config = dict(
    arch='repvgg',
    optimizer='ademamix',
    grad_clip=5.0,
)
Rows from block 2, named by matrix and row number. Each number is 128 + 32 x the weight over its row's rms, rounded and kept within 0 to 255. All counts start at 0. Numbers have three digits each. After the name is the row's rms in percent of the matrix's.
# c3: 3x3 conv (model.blocks.2.c3.weight, 64x64x3x3), inputs 48-63, a 3x3 kernel for each
c3.0 100:085130099155154172158140144109113119110105125162129126164135126122147143160155121155133088113121107134134112107089068145114056100130127157130106139180171179192182088137116141104146172118106158106089127098076110125156096082131116084093148144140112116106154177173163186159160112058118112108141133149108114103124119112156127125141146099129142101123133127109123140119119110106115117196196168187172173182152157061065119064072074104105098
c3.1 098:130153145112134108119088095159144138157130139136128151132133156175115158135108146058020097100078116122095060115099139120096112128121111114104135138124095132098091075128151035114153068106111157179187164149149080098130134145107101081097130073081127144107173155143187180164174099123223168155216163119142171189111179204134180181140091128170165168122167202101082095075115096086123129132127108188139100136145124123071076141127089102126158
c3.2 102:162164151114102086067081105172134112141121137123125161167145076130161144089143151140135110110087085111094101087029015103112061141157123152149146142176159105096127101121144070084123106092106126154124095141133116126131149142094133172124125145164121102108094136155098092171120155162067076047143114087136103117166146140160137126120139142097112069095060046158134116164147182153130120178145076144150134123133128148082089176136124195192168
c3.3 098:070126105070124099108114125068090148121114176161165116165137132124115123092078109115118166077120145087122182050111117075136159145135147105103152112104102174154174127119118128129099110081051082076144107112142205153151125137127129138153126138128099133100119123070148143115091054084141141132073078133111111141148138138089069093117082126123159173130133160136155119062104117099113161164138100124143199109145185158100076109128088126146120
c3.4 095:148168160170187192151184156111157137173122084102035053144132145097130064163160118141123128125109113119103135144151147124126146127102103155161138107131122106131116088106141102123127110142146185168168208180174176172169111127105133150119131167152185167133193169179198221217099173131100105125098103130132127133083072056123112127110127128118112113136099103089085118094121168105125136112177125123126123135127073084139079070127180106114127
c3.5 099:144149120102082103097111126136105123070123150109104181133090066106088086093063014077124111130128109112109112187161175127136137114148148119098120123116129144124145149179162128151172146128102139140108090135114049062102119129113143163150160198179086105113091097126100068114151147163134101126111053063138173136136164139172164147131169184139150218105110121111113133088141163164150138193134155150136141096119131110145170102129139116110079
c3.6 101:151130150161161188147150157102142146134140127126126126157146134129104110096168167135154182124128127129116117158162157113133150069103143133138125159175182154160168165139136161157168158159124107087095104116089140089093171125107129149132139149183090138146114159192162146145140132131181154135156182168106129109124141133121115116070092072052087114097068111138099125124128118131103137146136132067151063095121087133146150102136142089093122
c3.7 107:144124110088095091108115108149143078109140081112178171102098114159162149168067107131143140119107133125136133106130060106147143094122112153126103121086098125136129123106111155163091139153134103064133083118153094104167137080153160145144110127104137153115117146130113139168037038129139144171137135158082108100113143143129118102103075133137133133100094130144159153142118091134078071148171115187186103176133096052103130081134145128174152
c3.8 098:166178191107134162113110127101133145109120176132089108077098074105109080154131124111093080157114149143117142180161163147162156128131150148149109063101067108089090143133160115116153118105101165146098115108098103113086149139132155121105111100111119129084123185171159144148058103145066132130137166146148134137133157161137117097128078056149141108180171123123138126123113098146140149147136079126110027092114062088039126109141143131154156
c3.9 099:128101058106104123126143171103098109166165069169091045088144135145155106131177115118131114119126127113135147096098155055102175112116113097106133109111129156114161113177173126111122134125059045109133029127165067165188171128098142148150143080137130123128113100088133059080133131094143149131116132093099089120115101098158158107136134166106128106102133142178137094169088099134111148133108142145119099139096130143109154172109130096038097
c3.10 100:147148145166150128143132133160134141104098147028121126110046151092111125098093155135119135130114171107121125043091143100102108165121119112070101118105116105099115066083098102097108092104108104158163135129129153130129113109095115109116163103088101097113152132128099120165148084186096138150097128143088084088107117149064140169052108172150135175175147166134071035127079075150113125144100138120111113114098110127125135067077081104104132
c3.21 099:113084067160090108137113130186174136053073079119138116127100151129161190151140102132118142184134147142109139136121143154133152124084138124152107117174188126120095173122139093056104115142158069096138099136143103130139150123140102092176139104112129147140107124137160130132087053079082191114113169161125106138123113140135137133137165117118124130085100140168169100112104127147091135162097113172150188140148158148136159144144057129150154
c3.22 100:189130123129155151111138118087148113121099126091107139118150140121133128148184176067092130139145096141184143095129187113118163112089133112078117116114113146150155153162121166156159159142096011065110116148087156125107097139135130169131156194214135133113132119124170151137113099112142158136123148154148139101188151121132134116127174173100113064059109065170135104157153115084062081097106130085117108068149132137122143110169126082116121
c3.23 098:112132098083090081117093074098123139201170134146101102117095099131081068173094146144092074155158144158167134162145109139167154127110110105158090122143074139148146088170151091134133102097066158130103161157131141122136080065103139121090092117130108144151113106107145149170125131126024072050111039165149141144188155162108098089117101131106095094173082072130084069098116164112118154168165111121150124154148125092114092107079188118081120
c3.24 102:129185119122134137087079091117127124063068106094118147199116122207096141120124115121145154105122094155141117121139114150124133119112146143183171084093119147101123102136056081088116105112110127136079079119098061104100104056127088087131150120134118141129139111103155131113076094069150149067134117090128086051165157125102138116123057028161158141084135153207188159172129107110074151109134120130161133115089097158121082099132139150129130
c3.25 101:113100075069112149149154154139085087160106112133113155111103137118108153094098092125128058170180078172149034159125124128113143125085158099112090115106114099115095152150148182142132162128123146148110117160160131144145115157166109142142116138109093141156107155159125128147156152172131105126113115118172150120184149118179161143166181153136180091106167136056130123155131101150099116120123155122106181136035163114147163131141118139156072
c3.26 100:125076074084055043193148129095139114106121078095082131156150132203130162152122111136141108112113153122147191124114093139115111079111121137153166086118110135135150069087119098131083149132049109145129129134140154160119168166149096075108044085096113119136154127080118101126082095104101116173109117126131095095112135111131148098111084077140117121104129154140103106087139153153160144124079103136120106158101090077119168069072126117095068
c3.27 099:160151139143139125123115122103085107099134096108107114111051070154118154088154123133149152105113144115136129143171116125104061137132068102158141033104077092159089146157166136150159146132128162139129143115133149142161122126114107122112092107065123119103124143120181152161093092102108126115089108096140146153144147125125125122069027079080080075129081060094100113073085072109098095093140172125097089136116110092113097096096108072083083
c3.28 101:000000067192153147140147133132175171105131115080114134173158195160142176026096112177143117165124096101124107108136127152130122124131147151114145124117132109102105065071138163117095166166231085139125030102108116126096171154114170146116124104134120111113089114110096140126082162124112147142117141144150164136072098079151148133108137138118130117140141120116104109172128092151154116085116129098107137123073083071123075116124116082115105
c3.29 099:142149148142149133112080075173128120136102108041041072118083104174139140170112199130154101148152123173171121074093137086120153139115148151128126073108110130108117115147211065120150124124161159114101133129112109134130159064089148130140123135145140146099090109099128146095130103137079114151067107115132116136145151150089076081097091104110103097126109139121091124091158204095089119141157157155132143137154078084116126097130133111144121
c3.30 103:109100072125131124092117128176130048146081088119071081138187159123128142089102105122056158112031122116121090126131098104152123139152151127157145127116098146135117098132086079147158157158128144154136157153137120110066128078145067060112152116096140100123149111125089089141088119052145149136067089070133144114078146105105114129126084103125117110096092090082089087051095147127145137159141119152167123102089125153170122158155039123198117
c3.31 096:113132114133134122107112135107126153159171156151150139072157138057119102080055098128109117136165158163196150057068058031057079078083099105122125131155116169161145127149148081151149101104067119108114100128136121129170173128132142139143116094141126121146163125159140186175085086095133124125077071134141114108129142141075076091122120131156148135140146095092093117151100068177156140128175145115152090125113122129119105091046085105048057
c3.32 101:161111101101128185089101117162162095134132075053058081037071076116143103082141114107091107084131101105087117144154153161153165079101101118168103153145118132119113102122107096067075140110096129160111106125117136139111137115138129098090079087151081093161093117118158166132166124120110112142162153137160167137068088108097135139140107111181143100137132137134063061067101060077103112153131088160142134135148166077107104113126092155125119
c3.33 100:150140110144148138137117144167078100178053125167102081118099110056087083121136068088087090119109095149129130103105151124111160165130168096075088134114124152115130111137138120157177111114153155113070150132093118161102158175158096116148072080122106140146115125162170106162203108112241151151129173114157163190111124151072081084198162098150171135095177183166194197070137155091113185153157123184211101068116188173154151171133081096160124
c3.34 099:120094090143159154126110127134124127163122151118093099095063106135102079160141080128058088151108103125169168095138183135151166114106129110112129138073076113065112210166121163152153117141097108149096169170093161179131105154136117111108151100152155094114162125146158123109157086098111057076138105103132165149100143120040066107132166150150150134140117130144131123152135153134181220131092118124090138128125144154097085125125078095069156
c3.35 099:160174183135163160087108114141183123116134128129140154101151152095099141131119143158081045130107087169109136118101101117126091106112068114099164136160163102157119122095150102132165100122150070100157120137154115119148111105153134140130164133150144150144108158174087104091108176179032142179071080160070105141080114118123103081066115114147153139113137128152165102176140106153096100121072153141151151097141128127186116092139110171118128
c3.36 101:105106146143135144166158154145145124168138117146112113144146124124124170178106170101128107099104101076080087115103134133106155154127140090030081077085024034033044111113122124142145157176161097082127102135105103121110125130196082105134069100066123109120125124125124130135129119105123117124150135151146140131134148130131131145116136109131121142118128134161127106138120124132135142103078082107092070132109123124076117207142146207183148
c3.37 105:086107117090106141085114135119127153070113071062119127089087145057055066088151140132149166121132147077116155092094120124104085117109104100083108100164160161164170136105131141130151126128118100125120120137129104135156149166155108158182144179159094129150121166170122126133070094144091065099083074113090086065140116092145150112121143083099120119128144115161151134185172136145128099039009105054097139120119164162101077094070085123114135
c3.38 101:109088108084102120116122104142143182188126120123099116167114171137169209111162208190159156137147154153147157188190114185183158150173129127126113107122120156117124120155142096143127085140124158099136180180152157157168101072068139107079183131147101130130074113080106130156146112147127122117158129126114164169140142155138156147124097157121135115125127077111115132139137103159142130089148106134149132199157163107146165087155175120133160
c3.39 096:125165141111105101111079076152145139113134166127133138088127120108121187144166086162128129196162165184174173125100107082150166110142154100107135163172169130174151111078136053064111142156201120130150117115124148096129109148109106103089106155112112157178127136157153159140047151163109108128147112149143138150109099065111098101120115155110099121107076084081126157130149186142137141122114081169161118165195166070175171101143154183150097
c3.40 098:116137087121131135120141162160124101134094056136159130100151109136140148102136195074063137079097081085109056100092110098127140057172108093116076112148115138171120077120194099125163072088127169139134193148125173131143116124120056066122105088130130171145115147114142172138146129112143161167123125151112105114124125174156175204100145124127155167120130120069054158064111211088153208133175123121140163131160135096137150074134162112114176
c3.41 099:113143135144128121078074091121146148139145127139137145115121067034094090110111189094135084108150144106151133109092152138108183085094150131179133111120077120044132100144149094125133106118134131171205158175175119125114128134139123162131148167142167172170151158146134139124124169123138130178087092106165187148132131076096080075124088107117095100122153099108081116107091111141164158067161141143031111092016084087150159168130095225188130
c3.42 100:094062078082063053061078032053078069018056117097139164115086089089115160136137143123152159156147113131163133151137133169132126134146137135102143145118121129158150104117111117132073080120133094160166131114060114119073157125133185149153113136150182155120177140110125106085136116124144141145091081083154183163144159145096112108056130128138151142142179169077096150166150186171134142119146164152125051148141102111137079180151065179213124
c3.43 102:120120126131129149104128188075132168107103106073057085137160146172156137150110097115085095086123115131140114091135142108147149126104114137120139065115169075144166137147133124135141151165178181086010132094051106127103124134143068079126009057134159172128126147110113120127166145150136106142118120126090104112082107125069121123103108072137142140094170163105125144074129158086108115095099177097098153110093149142095090131114075132121143
c3.44 095:082117159057119148120110119113140148174142102143159135111092129121154178137166196018030099107098116157126142090064092163165180176200148144153102127132100149167106161115101143135148068064117071101092125107124161176133107148125092153123136119173143117141180170146124140148118133154090131112121115167151124142159118149094082124085110108088113107137123087127166134157124072140092100111161141103165154132139147132131168163145037107104133
c3.45 096:120069104115144119102145142132139140060096192074113127168148120145186122133170116055127168035120178121082115155161120143129084133117072127112128135112153118105131184161154198154111147133116140092113169103064181122061139153163113185161113168168122121141114164149125143123075096143193101101133126120155152109197142075172125103128103149105099091124067091172151126147134079163157112155173092184161109149201133174129104121104085120126096
c3.46 103:095114097108111107075079094097115126123138166150152164146130146133104130116131120115124106157134147139148156120121133152138140144127134102118089083095071096123075158148156145125153103107094138157130101078096127106128052062056073078089099117092116128133163162145121133116170079117123102111096071101123121139131110105137147130112088093031095043124134118077125145126121114189184143132147136154121086181186131105084099166139123111131100
c3.47 100:123118141126104085094094063166143100200088052151088177130152151110140146169182116142150090129118122092187130129172145138135152150115136144145087113102118151158151095070128152139104120150133118145138156175162119123132103114120152173134131152130121130102142144165115174207146044114109069142119081118153152129151128113100122121122122125040124144082148167103106067087095169064107144116111114121107107122141104142136174078118213107150192
c3.48 099:162164185155105147164181153099110150082107131131152139111101097110084085120082126150135115084138143063031052073083090106123099087091116119109131140126090098085042125122120131136127113132138095098095114077078144106114225167099206168123126150150042059070108134100119115079140177157105126163137118123180160134117109103122122132073058140168086137184145167142119113144110134113129159160135067180097081144099138085160175092109155101149200
c3.49 101:148156135131132149157146143076115166084109164152157103166106166139099124174122125094103069126152103159118107121090126112123146087116138134151150056065072106086112150142165148170168129156138098107152124128148114133135146144120172165139148141132123148132129114120198165120151158139112141144150124139132122130131166157125162145132168122120127142128120148142136075125059063105104115207158176187101143211118217146078081138150121093105102
c3.50 101:167165157122128126111120128080134123086130099124117151163170159197113170173130169103112101115126116084135090179146197136136145168135087144153140128119122137181146134138153160117144170133089143164117131126073106115077132144160116131153080094117128129133154129122115141107123124107104116092133079131131130124136122123165129114097127115086071072133108102129126151118119106142110112109131116103099108142144140142138135150144105156122157
c3.51 098:016082052138122121128144156103107115137148126107091059166145131119091117125141139156143136153104159105074085183185155130129095099100092094096076134147130118148133122143146087085094174190150149126114132139164139127148149107147148125116118128119123116118140113122131128134163156195141127090101104090138155144069113094115148136137172169054084085156119085088109150106100104117133154122139146135103118145192119129134163118123166130103115
c3.52 100:131165148165156148114106107134121091080134109103136118167134153166125129149092095121124115108142121101136148152142129146114120161164123127170193155176177125120066119082084130166172156191164115108083138155133152191144074048054100054041123111079144094092203180130183184133053082057158151132149120096137141128135133159097117117141119071130119063160133110129163094139104068111114120087152158109130146124107132169109132121136129048069155
c3.53 105:130125142121127132115112117120131121126170139115122130164142130112103067125011057156144127133116093142167148152140098135135141163112098153135117148100133134128081170142094159123062154093087087143148120148100100077119166115043177139118174122142147146134166144110124098109098148164109119146120078169166137095132135135116098108096111087128143127163146122135153166102136110078115161147101146121114154054104149222153131167114125104100142
c3.54 098:128122118122114103140137122096089136093109166114138172176127142115134122065097076120130117078099113114076098149094112115120097119136110126140167159143170143153164205180153181106166128151154155107155128132157119127136106130126143148176157164163075111130053101101048047062135106156079129132111119137130110102156157153126151144122150113128149126108172197099089106139141147123096116125123123102131124069053087126135158051122106107123164
c3.55 098:094114127089083114128113112180164141203152117092076114136124109179138114140130081114152145116129131148122127124123144141143145128149158168159162149135147144117143101125144081115157097109127167144195165106132157128160150118136126101120116085081119097105128114132167145151083123126181139135194189165164124132137102085123111119098106076097156174119184219076069088100095118140146156139093077115114110105093116181163159100086108119099124
c3.56 100:084097112118132174166143153116139175127148181132123163152095097146117173095129137159126065174126076173109036058108128036103155060118168149133144134130113145097099089085062114092096137146124120093133078065165066110193164182184116113151120198161096119106062091107047031079150099044145088200129095167104142153081131163122125118089101142080148188085147187092134146125146139190146093130098103168106108164141083105118135095141178152173197
c3.57 098:143141143151142143139137138102084066093119112082090149094124108160122108119117137119119132125172167175144192109123116150133119118117112137121160155125147108144122132156126104126130097118099121107107104117137066080110120108110158109113138124110165167126155115160183173151106104084163125124167085128149191184177184193149153121108140087097132094125153160129127162155141140148149128136080102110147155109089108057127140097085113119137161
c3.58 105:152162169169144146139136114121082020133113049150123168151156140138142086117041082151135121159151137118128117136114106118108082088122072125102145146151138107185170133140169133140149126159124161139154106120151160114130102067151112082091168154147133103071135124098164164103183161178161095170134127137157196165112136148100098106177147153106126111109103072109104100149124159142161142129116120079105115083072018132107099136121148145149181
c3.59 095:066067071108105126127146149102131162148164167165167165123147092131137104117112077067078126148150154187180167109135154103124153146145128158109137169153172170122124143144152158131128176145139133144137110120123132119114114175174123097122161111112053056035082034026143124119088118110095132145117157163136148124158110138163148157125150148144156158113116111103082077100123150102096097123075086161125128125144138163134123165106135116154147
c3.60 101:161170168125127114125087094071090101125089105156101091178112089141110090132107124118106093141127170134141147145139087167135150170177192115133121164085157150106142042077118067091140125127113153164117126132138091099141113146103102129125127112086147175165157151171166147155145109124127078142179121122166165161112103093116113099123140160125098204114191217160115152148128107142138136130096093133098070120070128158161166159157132209174121
c3.61 099:155156161140140141135130108129110104116113130063058112083054043078145137147160102138141161101091124118107116139135127083110125160152155117132105102136092098128136156143120207162101170151127137146135110138144116129139107090156146115092144186137073102120113130151121114136072056102036096110119117077123102090178144097175178147121118094139130140140136174158109080179113161089099121082059100095133124164130120083113124127120139139106108
c3.62 100:147068090136121139137147157135126153128120173144074162133083164144130154132171164093115120103118138132066112188100043191133062156143099175109116161130113100109185142085049133124068117155130103157107167173089101138083147091140093106149079117123129113109140149105125107110106114152134089100187143060123122142120120117132153137126110154198171102194150040134052193120107161106152142152139108129093167121194222095130180087106131126113106
c3.63 103:089044058140098075087107091102126181059146166140167203124140108064085122121102116098121098123127106104158120163136190123122173105125097089107158131145123095160141085136106098133081187201175127141106100104099125104097122177161043108132119106134124105121216186166171158173139104051114084117068043071098116106098139131153184142125161145114160152130101111116117108146129119181164084092103133117132102127146077087162142185103096202210113