A small image classifier, trained from scratch: ademamix at rate 0.00105, held-out accuracy 94%.
Rows from block 3, named by matrix and row number. Each number is 500 + 50 x the weight over its row's rms, rounded and kept within 0 to 999. All counts start at 0. Numbers have three digits each. After the name is the row's rms in percent of the matrix's.
# c3: 3x3 conv, stride 2 (model.blocks.3.c3.weight, 112x64x3x3), inputs 42-47, a 3x3 kernel for each
c3.3 099:504530518519488503519544504535525446521436403482436440508506435533455340475322387435424475485558550520548534485437427461446429481460424559635558620611617624565501
c3.4 101:433422454415445408388399415426470475441510490491530473354354398377389398460414466511467540526551512513547526464528526483532542489499496519520568492533526497545485
c3.5 098:483468437459480466449413491465516603504512548527488465515502511529471502479524525492523514537535551538611616456440456528529581495521489447446397491471480468505509
c3.6 096:424425457519468470526490485484506510460433447463383414508504473475509484522496519439437456487462482527485524533530469535509526488479471496421451452424479487430487
c3.7 101:539521578529535495459539543528504570418510478403470487489472485481484489485428497563492507547513549581545550429400516467469500470459485438364449403410500550479503
c3.8 096:497555578489485495480463396416371371471454531553570627510552590500545652513565548511475520479469478523489540538610579577568575527588548419474506425517561502517554
c3.9 096:558548464493453479510490502505592533505542559485474456523527521535536517497511528526456480455428469487445482525467479497496508511544494541523453463488475511493517
c3.10 103:415497470488482454475476484421385480489459508530524463483508516439490488461460452519515526474510508436522561412450469457459500480458485380475415427472402516506474
c3.11 105:492444519506483490481507520462472578465494587571486461530420413521406443543453507575471515524486441542554426481498487528543532491541526534457485459488497316451416
c3.12 100:504460485455396486502456474583592548521506470524429404535503484518466444473414443491435466421466426354434378482459465466469451463483514572571539518541585477527520
c3.13 099:495483452424422391566529523577575576673593608542566559558532516411472432448385410456511529426489494514526527499567511568521472508459444553512545498509577331463516
c3.14 101:478484461480458445520496502484548559453500507516493483430393444449449465497468475525461526494517496504470459465461455498506442515500511493515487552493461509427459
c3.15 105:414460499480492500475449394504515474488482464541469447461497523439524532511528551426444482467491518514513520472413373524485427477513465530540469466509500480558499
c3.16 104:430479491478436463415444475455456488435448449409485467521535505455511523427518515435364558414470523497451521504517494502542489403468372440563522524581522605564499
c3.17 102:571511478495472372411412457576496462543532436490481416543550524522547505470474394548484496552532424586576516470525531504497421459443383558509537474467510441460464
c3.18 100:454524550498547617481533558442542561499548472485443442504459460485424477459443554521486441469452472466504491493450478440445449383418477490410447516474447537550554
c3.19 103:471500543457433537484402518508529607458478532500489529436453460358439463446412450468460461599532516557564516446485481357425473455450414532469512526488456492468468
c3.20 098:517463471496495479493504555477529544434466503384358528515562510531515509547508491556624595555564565553526487493435475460448374540502467565497453476467373420454471
c3.21 102:504474503539540575516523574524505504486485507451511566442496484523540544571563534581533550447419452464505400488450464547534511604630560548496524518502530501525520
c3.22 102:473502502547503520546501529496475433493436436548426441515528462484519515492522508402392431406445415495302422444429445438441456501484466547511508514528543510504537
c3.23 098:436499560540554568566603613423421524401420529450486516503500513500508504504516519574528507506481483473513482501509508562539498511486486463407429487487521543496538
c3.24 094:504620523545559497418475435499532495558593590575623524501501537504483494504473482569546516503546584474496582497514484508497432504404405524539527504571561525525566
c3.25 099:561576554517580611490563598434476419463430445470482482520470471494510484477446452464466500477520510464495534571527484527523520530568531452462495497509503513488460
c3.26 100:497457502516483444533462487546459512540457383459495526516497472529533559537547537507503468504509490458418459542535554451464484473437473531512491499495501442498510
c3.27 102:440431498491479486577484464500505491513529544497496518540533511535494504447477401408417514481490518439454474542506518487502439510553531505530553490505560462480497
c3.28 103:469464463476487457533538509572539483538535462465427388457469520450501493494484451525494535479499501576482499516536540543508482544561546577586532515562474462508509
c3.29 098:512567537450534580469439529552534470539553492526523532444469533392505566422484528499472383467469420486470463401421476449489531450487489527528487519521487429487449
c3.30 100:499502510502443546432411483496565530425442369439456444507517531535534417580506444567485455478428440434499450495437445481374435473435436476450441521494484456494494
c3.31 101:499390375478409322511447463463478510476490507501528447473446426502446436480412421476405442482443503490465457493494498427493484497504471465434368477477416477544529
c3.32 101:426432506449438468430414456524527505519507523492422508396434447372497502487551540472476494501495468504440403449485539390432490394436482478503511505499477509461469
c3.33 102:493487494460461496449389458579574482536523566473536508520547486534535517473512500391456521438459517497451526510527489496472468398392456538495498537577516481530500
c3.34 100:463486511445504504482515469584475454503496490417426427463499545470508556455521539522576608540573610505527557445486508428474511464477475477482457468519471442445489
c3.35 099:489508516481446430499475472511375375518429399431441414389432476460474455418511473530517548521516533494525562476528511478485457539522493525498484524522512512513520
c3.36 100:395469471484516606499588604447529503422509491471578542545548567493466542468496528479543511497516551532477532469529508428477450342393405358399472431467510469455534
c3.37 095:403443453475504494496541542497571564494529594512585604477468498498503536488524518449468493503446493491475508545570525550576534451461479464448425448481448541505472
c3.38 096:480503484489475483528492537472492438487460519465524558458476502511497505518548609516472553465485496440417458431473511497431456482443506564496471462445432398424470
c3.39 100:475508511567538528493555522529522394535464387572450415489466487511533539511523556494480485405431467413467488428539451432484500426474473519542512514552474537487474
c3.40 101:538509480525454422550445457482569609436490509482391416513552535579541465535485408527440462511508472533570472533520463505510470493515531574533542536507506484447488
c3.41 104:496519527485459498469491481459512475536479446549481485412442508440429476473502545573516529563505529507497489508535512498556555510514550486528499419521542477512502
c3.42 102:524517552505519485498520489457499497455533525457540523460494521500497463576473501536532502526494557505487594548510478576558493522476514464529400405539514509567519
c3.43 104:520529538490530535460438558495546496416599542473601573443437397387460422408437463483551532532521525418474468477486487465483481450432484302397454432439512467454485
c3.44 096:557444448515502457515465452465413432510474398421482438489442432461482467538527544489486541460449496467425491472495517401462482449458493567515505590554532543625522
c3.45 096:474526552439440481447443375490436478527469404564514429474401482429346369448385369497497510515528530555524528499435505533508574438424447561585517490504458421439484
c3.46 101:510496498493493493535538523506470562520503502518516492531477535499473489425390455481516527518552577437534537463491486444524518534558583520537491594534508609567565
c3.47 102:506547539441505523422473436511487482403482501525451508476458425530457425492441449423466390467511460469487484416503534457480426439400506608594573570603594575590551
c3.48 100:541514507598495420495422419498563513449520462471550466491497528500508476536474417479488459481491434525459467458454455442478325512450392514525617447519667479547509
c3.49 100:469463550389423469505515528463542504465520472453490353509504494466448447504572535529509491575506416519490381492535562542553499577559527455413504415475543529562538
c3.50 098:555553530581549574471438443529499551499475565379421548486497490480490432527523490464496536434481416494512553536528497570542533541547516515517523483476508508452488
c3.51 095:462500432433445404496477488472458519422513497469479491528525551504482484501469480504452473473479435482442442532540490473532462455510446450437480536525504520498480
c3.52 101:510551561432450518437398440508550558470536545451476525498531562542548501495491493522466502551559552514532589497470494552545530460408444516499493515513536506574522
c3.53 099:524444492396486496455419462536461499510541523523559556527529516511505514476487506497463413435421406472482444509482447524482515587567583464496504509477469527495512
c3.54 100:490482483444438454475460495525481471455401451500528466553530539473498522460491529530540500584562521507530550540516516546507465398409395509570507548485539496457553
c3.55 104:507513471418444476516409443445495536465473532441484499517540548543523526482519494476387514504363553459457446503489455503517444563477381472527528463482500521494448
c3.56 099:551538523570546461548538473545550616474495498495513501601537522562513514538515574445473498551556565554553483451520521488510572480504534395443463415483466467473524
c3.57 095:525499505586575544571549506374423480380461465473452464494477483601547524591589585514470454430454480453554571502494459534529489522528510466451306426416394479442382
c3.58 100:522485497517496427537498433513532480539516570524584519512503484480475506510509485389474467430469485489438461491478420523535405523485360433519550467489497477424488
c3.59 102:517510531491571561491540538558489494539559511578519498434535532425463548480468539474418550545488497589441549453488557441448511482429445577522443506524448498531458
c3.60 103:551556546498528564459510537461529490500592516504510516475517493490499510443453535535498559533513556505504543442455484457477442408439466504547547425487504481479453
c3.61 099:451465482490497589481513548532511425562481405481336380471470441413432442372415488434411497318465505387440536465479547490467544523536567465417437458446427416451490
c3.62 101:532508508574541534497505501553548506561569556580570560486475538530487526558549498532506481475512453499523441476439425489474477528551517506477552430484473421432435
c3.63 101:524502490477481500424487496493525505568516418474431436442447504492528441432460450460366408437398402341455414444484483435481485455463474485441515497549493458507522
c3.64 099:545504508562525540554596596526504522536549498460526479549554553502517570485474507519479452556540462615504474526545552530580589537580541433484431457462435471400457
c3.65 102:448456423479422381477400343401434452556506557616592545454460480375461400426413427527526524503522537505495517537588522474442509494500455509479503537515460505530510
c3.66 098:432516505445452441492428419505503528449479520453436504548555462539513482511493442428535533457550515551558511529555493457461483419473452425450487491519478473459450
c3.67 099:452491498506511479532527487492509491545538437501529491496454460504511499498491454465494477476508549380491545533529483546521517445471443554565601578583591527601569
c3.68 101:565571517501492492475358374559498533498505511495515537538481481539498497498475532475383568435430490423511419522518550476517530488519511520577518387417428498473412
c3.69 099:592499407548519495510492529388429449497492427507473449482452412503449405533482469511464473547489483550535555431471470398444477454484506408485487461488537515457516
c3.70 103:527588540490526556449452463427395420474457503515455463528519536507523544522494522517541524573548510503464455491508518483438438516487461566536532604619616552579603
c3.71 098:437454483412433415511466442519556521457518491471446488483457407432441378338363393480453443492538498413545551485456471481503555510528590493435494559510599530498556
c3.72 105:521489547383428415428355313493516604530521558489396465439490470448441393492419454497511509506452569497491490464487463452483428488505511534484478548503478536530497
c3.73 102:467460515518520513446442469477412488441401524445451516435448414482481537481504525522501477572502450571545553514505541510477458455388416486438440486506541575585599
c3.74 101:426442482405504515453504530543529525572522533499504464452482499424497516418530574558502458497543524451533571517482433441373386451445443547473518484541498442523484
c3.75 100:610562544573512525504475505433430441439408422485475413377485514447495538528535525596544471559485443478478464505497520457466463468456467474412431367435316435370369
c3.76 102:505535580438445504516470487427530482492534563467512558470512514416504519508556572586552547528529537456431427465473481435468470465462494481545563513511559489515526
c3.77 101:509463451507476480493490503512542518537536479528564516399381463385468467374500504560558529600570577534581569513470488558444501574527488471493468403491460417379445
c3.78 101:429476487397516549438488561476490577469516565439493535466468496405469511410457516464478479487523459455421430584521454553518421538513439413470512318432486394444492
c3.79 098:411411410432428426511468506455528515478466402437415368536499503550476461459458449453502543503512546495562538501534503496507480489485482509537479565504508469476496
c3.80 102:595483484518481431506449439455518475401459449457472468506462435493445358473445434525484425479503544493546490468446492429467493455495522487510524434498495478518511
c3.81 095:408488455458502471504525519555599556547570550591556475503472494543534549576544539619639576564559609580522525502515531417434480422417481504469554413492474502428454
c3.82 099:518512534491465508512411442419449506481434517520464491449490547465530558529498449419441494487518582487537580537525508500501561532551519405429466297400383450453450
c3.83 101:523484512457463441423435453562569570522548544474484525527521506504505508518507545510486494497534495526517518489483507535502473474430415492431455500534484474524496
c3.84 102:426444483392422507437457478487558499555553534578537512525527508505526514503506509381412476489512466551540492553500511498496521507581554588534574543510588552522539
c3.85 102:478562519538487529542551529470532566503493482504460467526506549476469468526501479505477461539522451537505481472441466473441479499504514548529536501534570433412432
c3.86 103:493477495534491517465479479536437478591536546556594534509515485582527468577528491446500536521549556589587574482469481470468472442412439471500518469497484529546542
c3.87 100:488544576459412412391301356465515467521532519491560531490417427465346381473374362565477475513490467519518479456453434459468455461488533516486479446499449542519510
c3.88 104:481411428449478490471442509445546512537489431562430512503558497399417456464443437503510459502457509536551491425458530413440441444459471414460476414427426468441470
c3.89 100:462455506410426409476458519429469495364414487414346466549475466477458439397392410503476466516448434502461529503486460514522543558590595578538547524510502554518568
c3.90 099:462457459515525564509563567531527451476500451454557526384451424460495517490505535501525530486535520467500489435459506428437455432437441575538524529539554507569576
c3.91 098:550514478523499516476477475445435515483475572499490546438472435474490517463463517506571498496475532562500490459408428432446408531481450484490497468492521466499550
c3.92 093:471410512474456410440479439448390499410425488394434413488482472440489482489514533579613562539555515486454395415479539441516518442490520529489449448557522524574598
c3.93 099:500434423461442452493497510415507553408456408375435375491578548490472428477450436550640604579594575576579521461494465513521526502555508511503451520511453503495477
c3.94 098:458454492362386439421408429489532537487588572529568633487460388481428332435330342468459439428454434500501499429473471457487503520523469522515519461438492525441533
c3.95 098:424382393463500434537516485486440429444505452541537509539400424492482450498493495448450533589545566601609568479497522463499457489511504483413476435439436510463399
c3.96 104:477510497413458456373417383486502474521530540484532586537527506522527522495522538432523538441511510482479529493497526479488528508515527411471405470512473481550551
c3.97 095:441440444461492480487471461514500563467477479449417472534556557554566568482511524448469490517523562461499522471514495494499493453492495491423375458441436441454439
c3.98 102:517467546438518562411423523494411477427502471379475564500556530548518496469476506484483533503474575499493496516534549438476530431407487514478530468471554514536526
c3.99 101:467503466491472480503471459490469495514481483545497478436444439391447524316449499462540525549583642585547536486501534500562579548571550468447516485501417486429365
c3.100 104:461482501527480502416373406543516554601564508533540531479454505485537512479481464428426470435426388500485404483554503521566522534592529492481523458480482396432462
c3.101 105:507461405476481359473490438508520497499548550515533511486465478443449411440421369571516501511515560470462531462492463376486499414374412481497527470437425501442460
c3.102 098:506529531526511517526437484470482543401456508431440443478510507506475493503499489512436424662596565575680594541524510500500568437437486477441468467460494485566521
c3.103 098:594603571541517449522531453420491507529544564550566545515514509510508518489514520480511490448527526453550584521566508557516556458436518424389444533506429536527459
c3.104 096:469519488525483478463465497449488541423527552513494459489490414426483368407409446477470492471519470476558563497497450480455435423483468402383402497443465541508450
c3.105 102:464511493397480393452473452467478520447461436487386390465500535494484485497462417440444454474494462470506455525544473522531432515521451512456430356443433495463479
c3.106 101:488445463465490451481470418501474494504535513506533525505532524506525509517533518432452510496499549566633582478501501485466479487480470542470435454413342518479411
c3.107 100:485390417424449337394471443426396489426458475389402499513460360474433400500423448450455526485501508446518474497505429427477469436564548545580553449541550473498539
c3.108 098:472481482479500464467485457495503499591580579607621535539550525559556547541554537443457489419475485423485474474483499551524468568589470506558518460489556475471531
c3.109 100:468449476463457418382367440562561510645570578576566525501505484433499456451518466452421455484475491499486538470496500545505526514496556515542537531519489549490474
c3.110 099:546509447545531495523518503436418435465430540494496555491438476514467478526466514512525536493487487372518497388409443451444475463449523539474498464500508492484515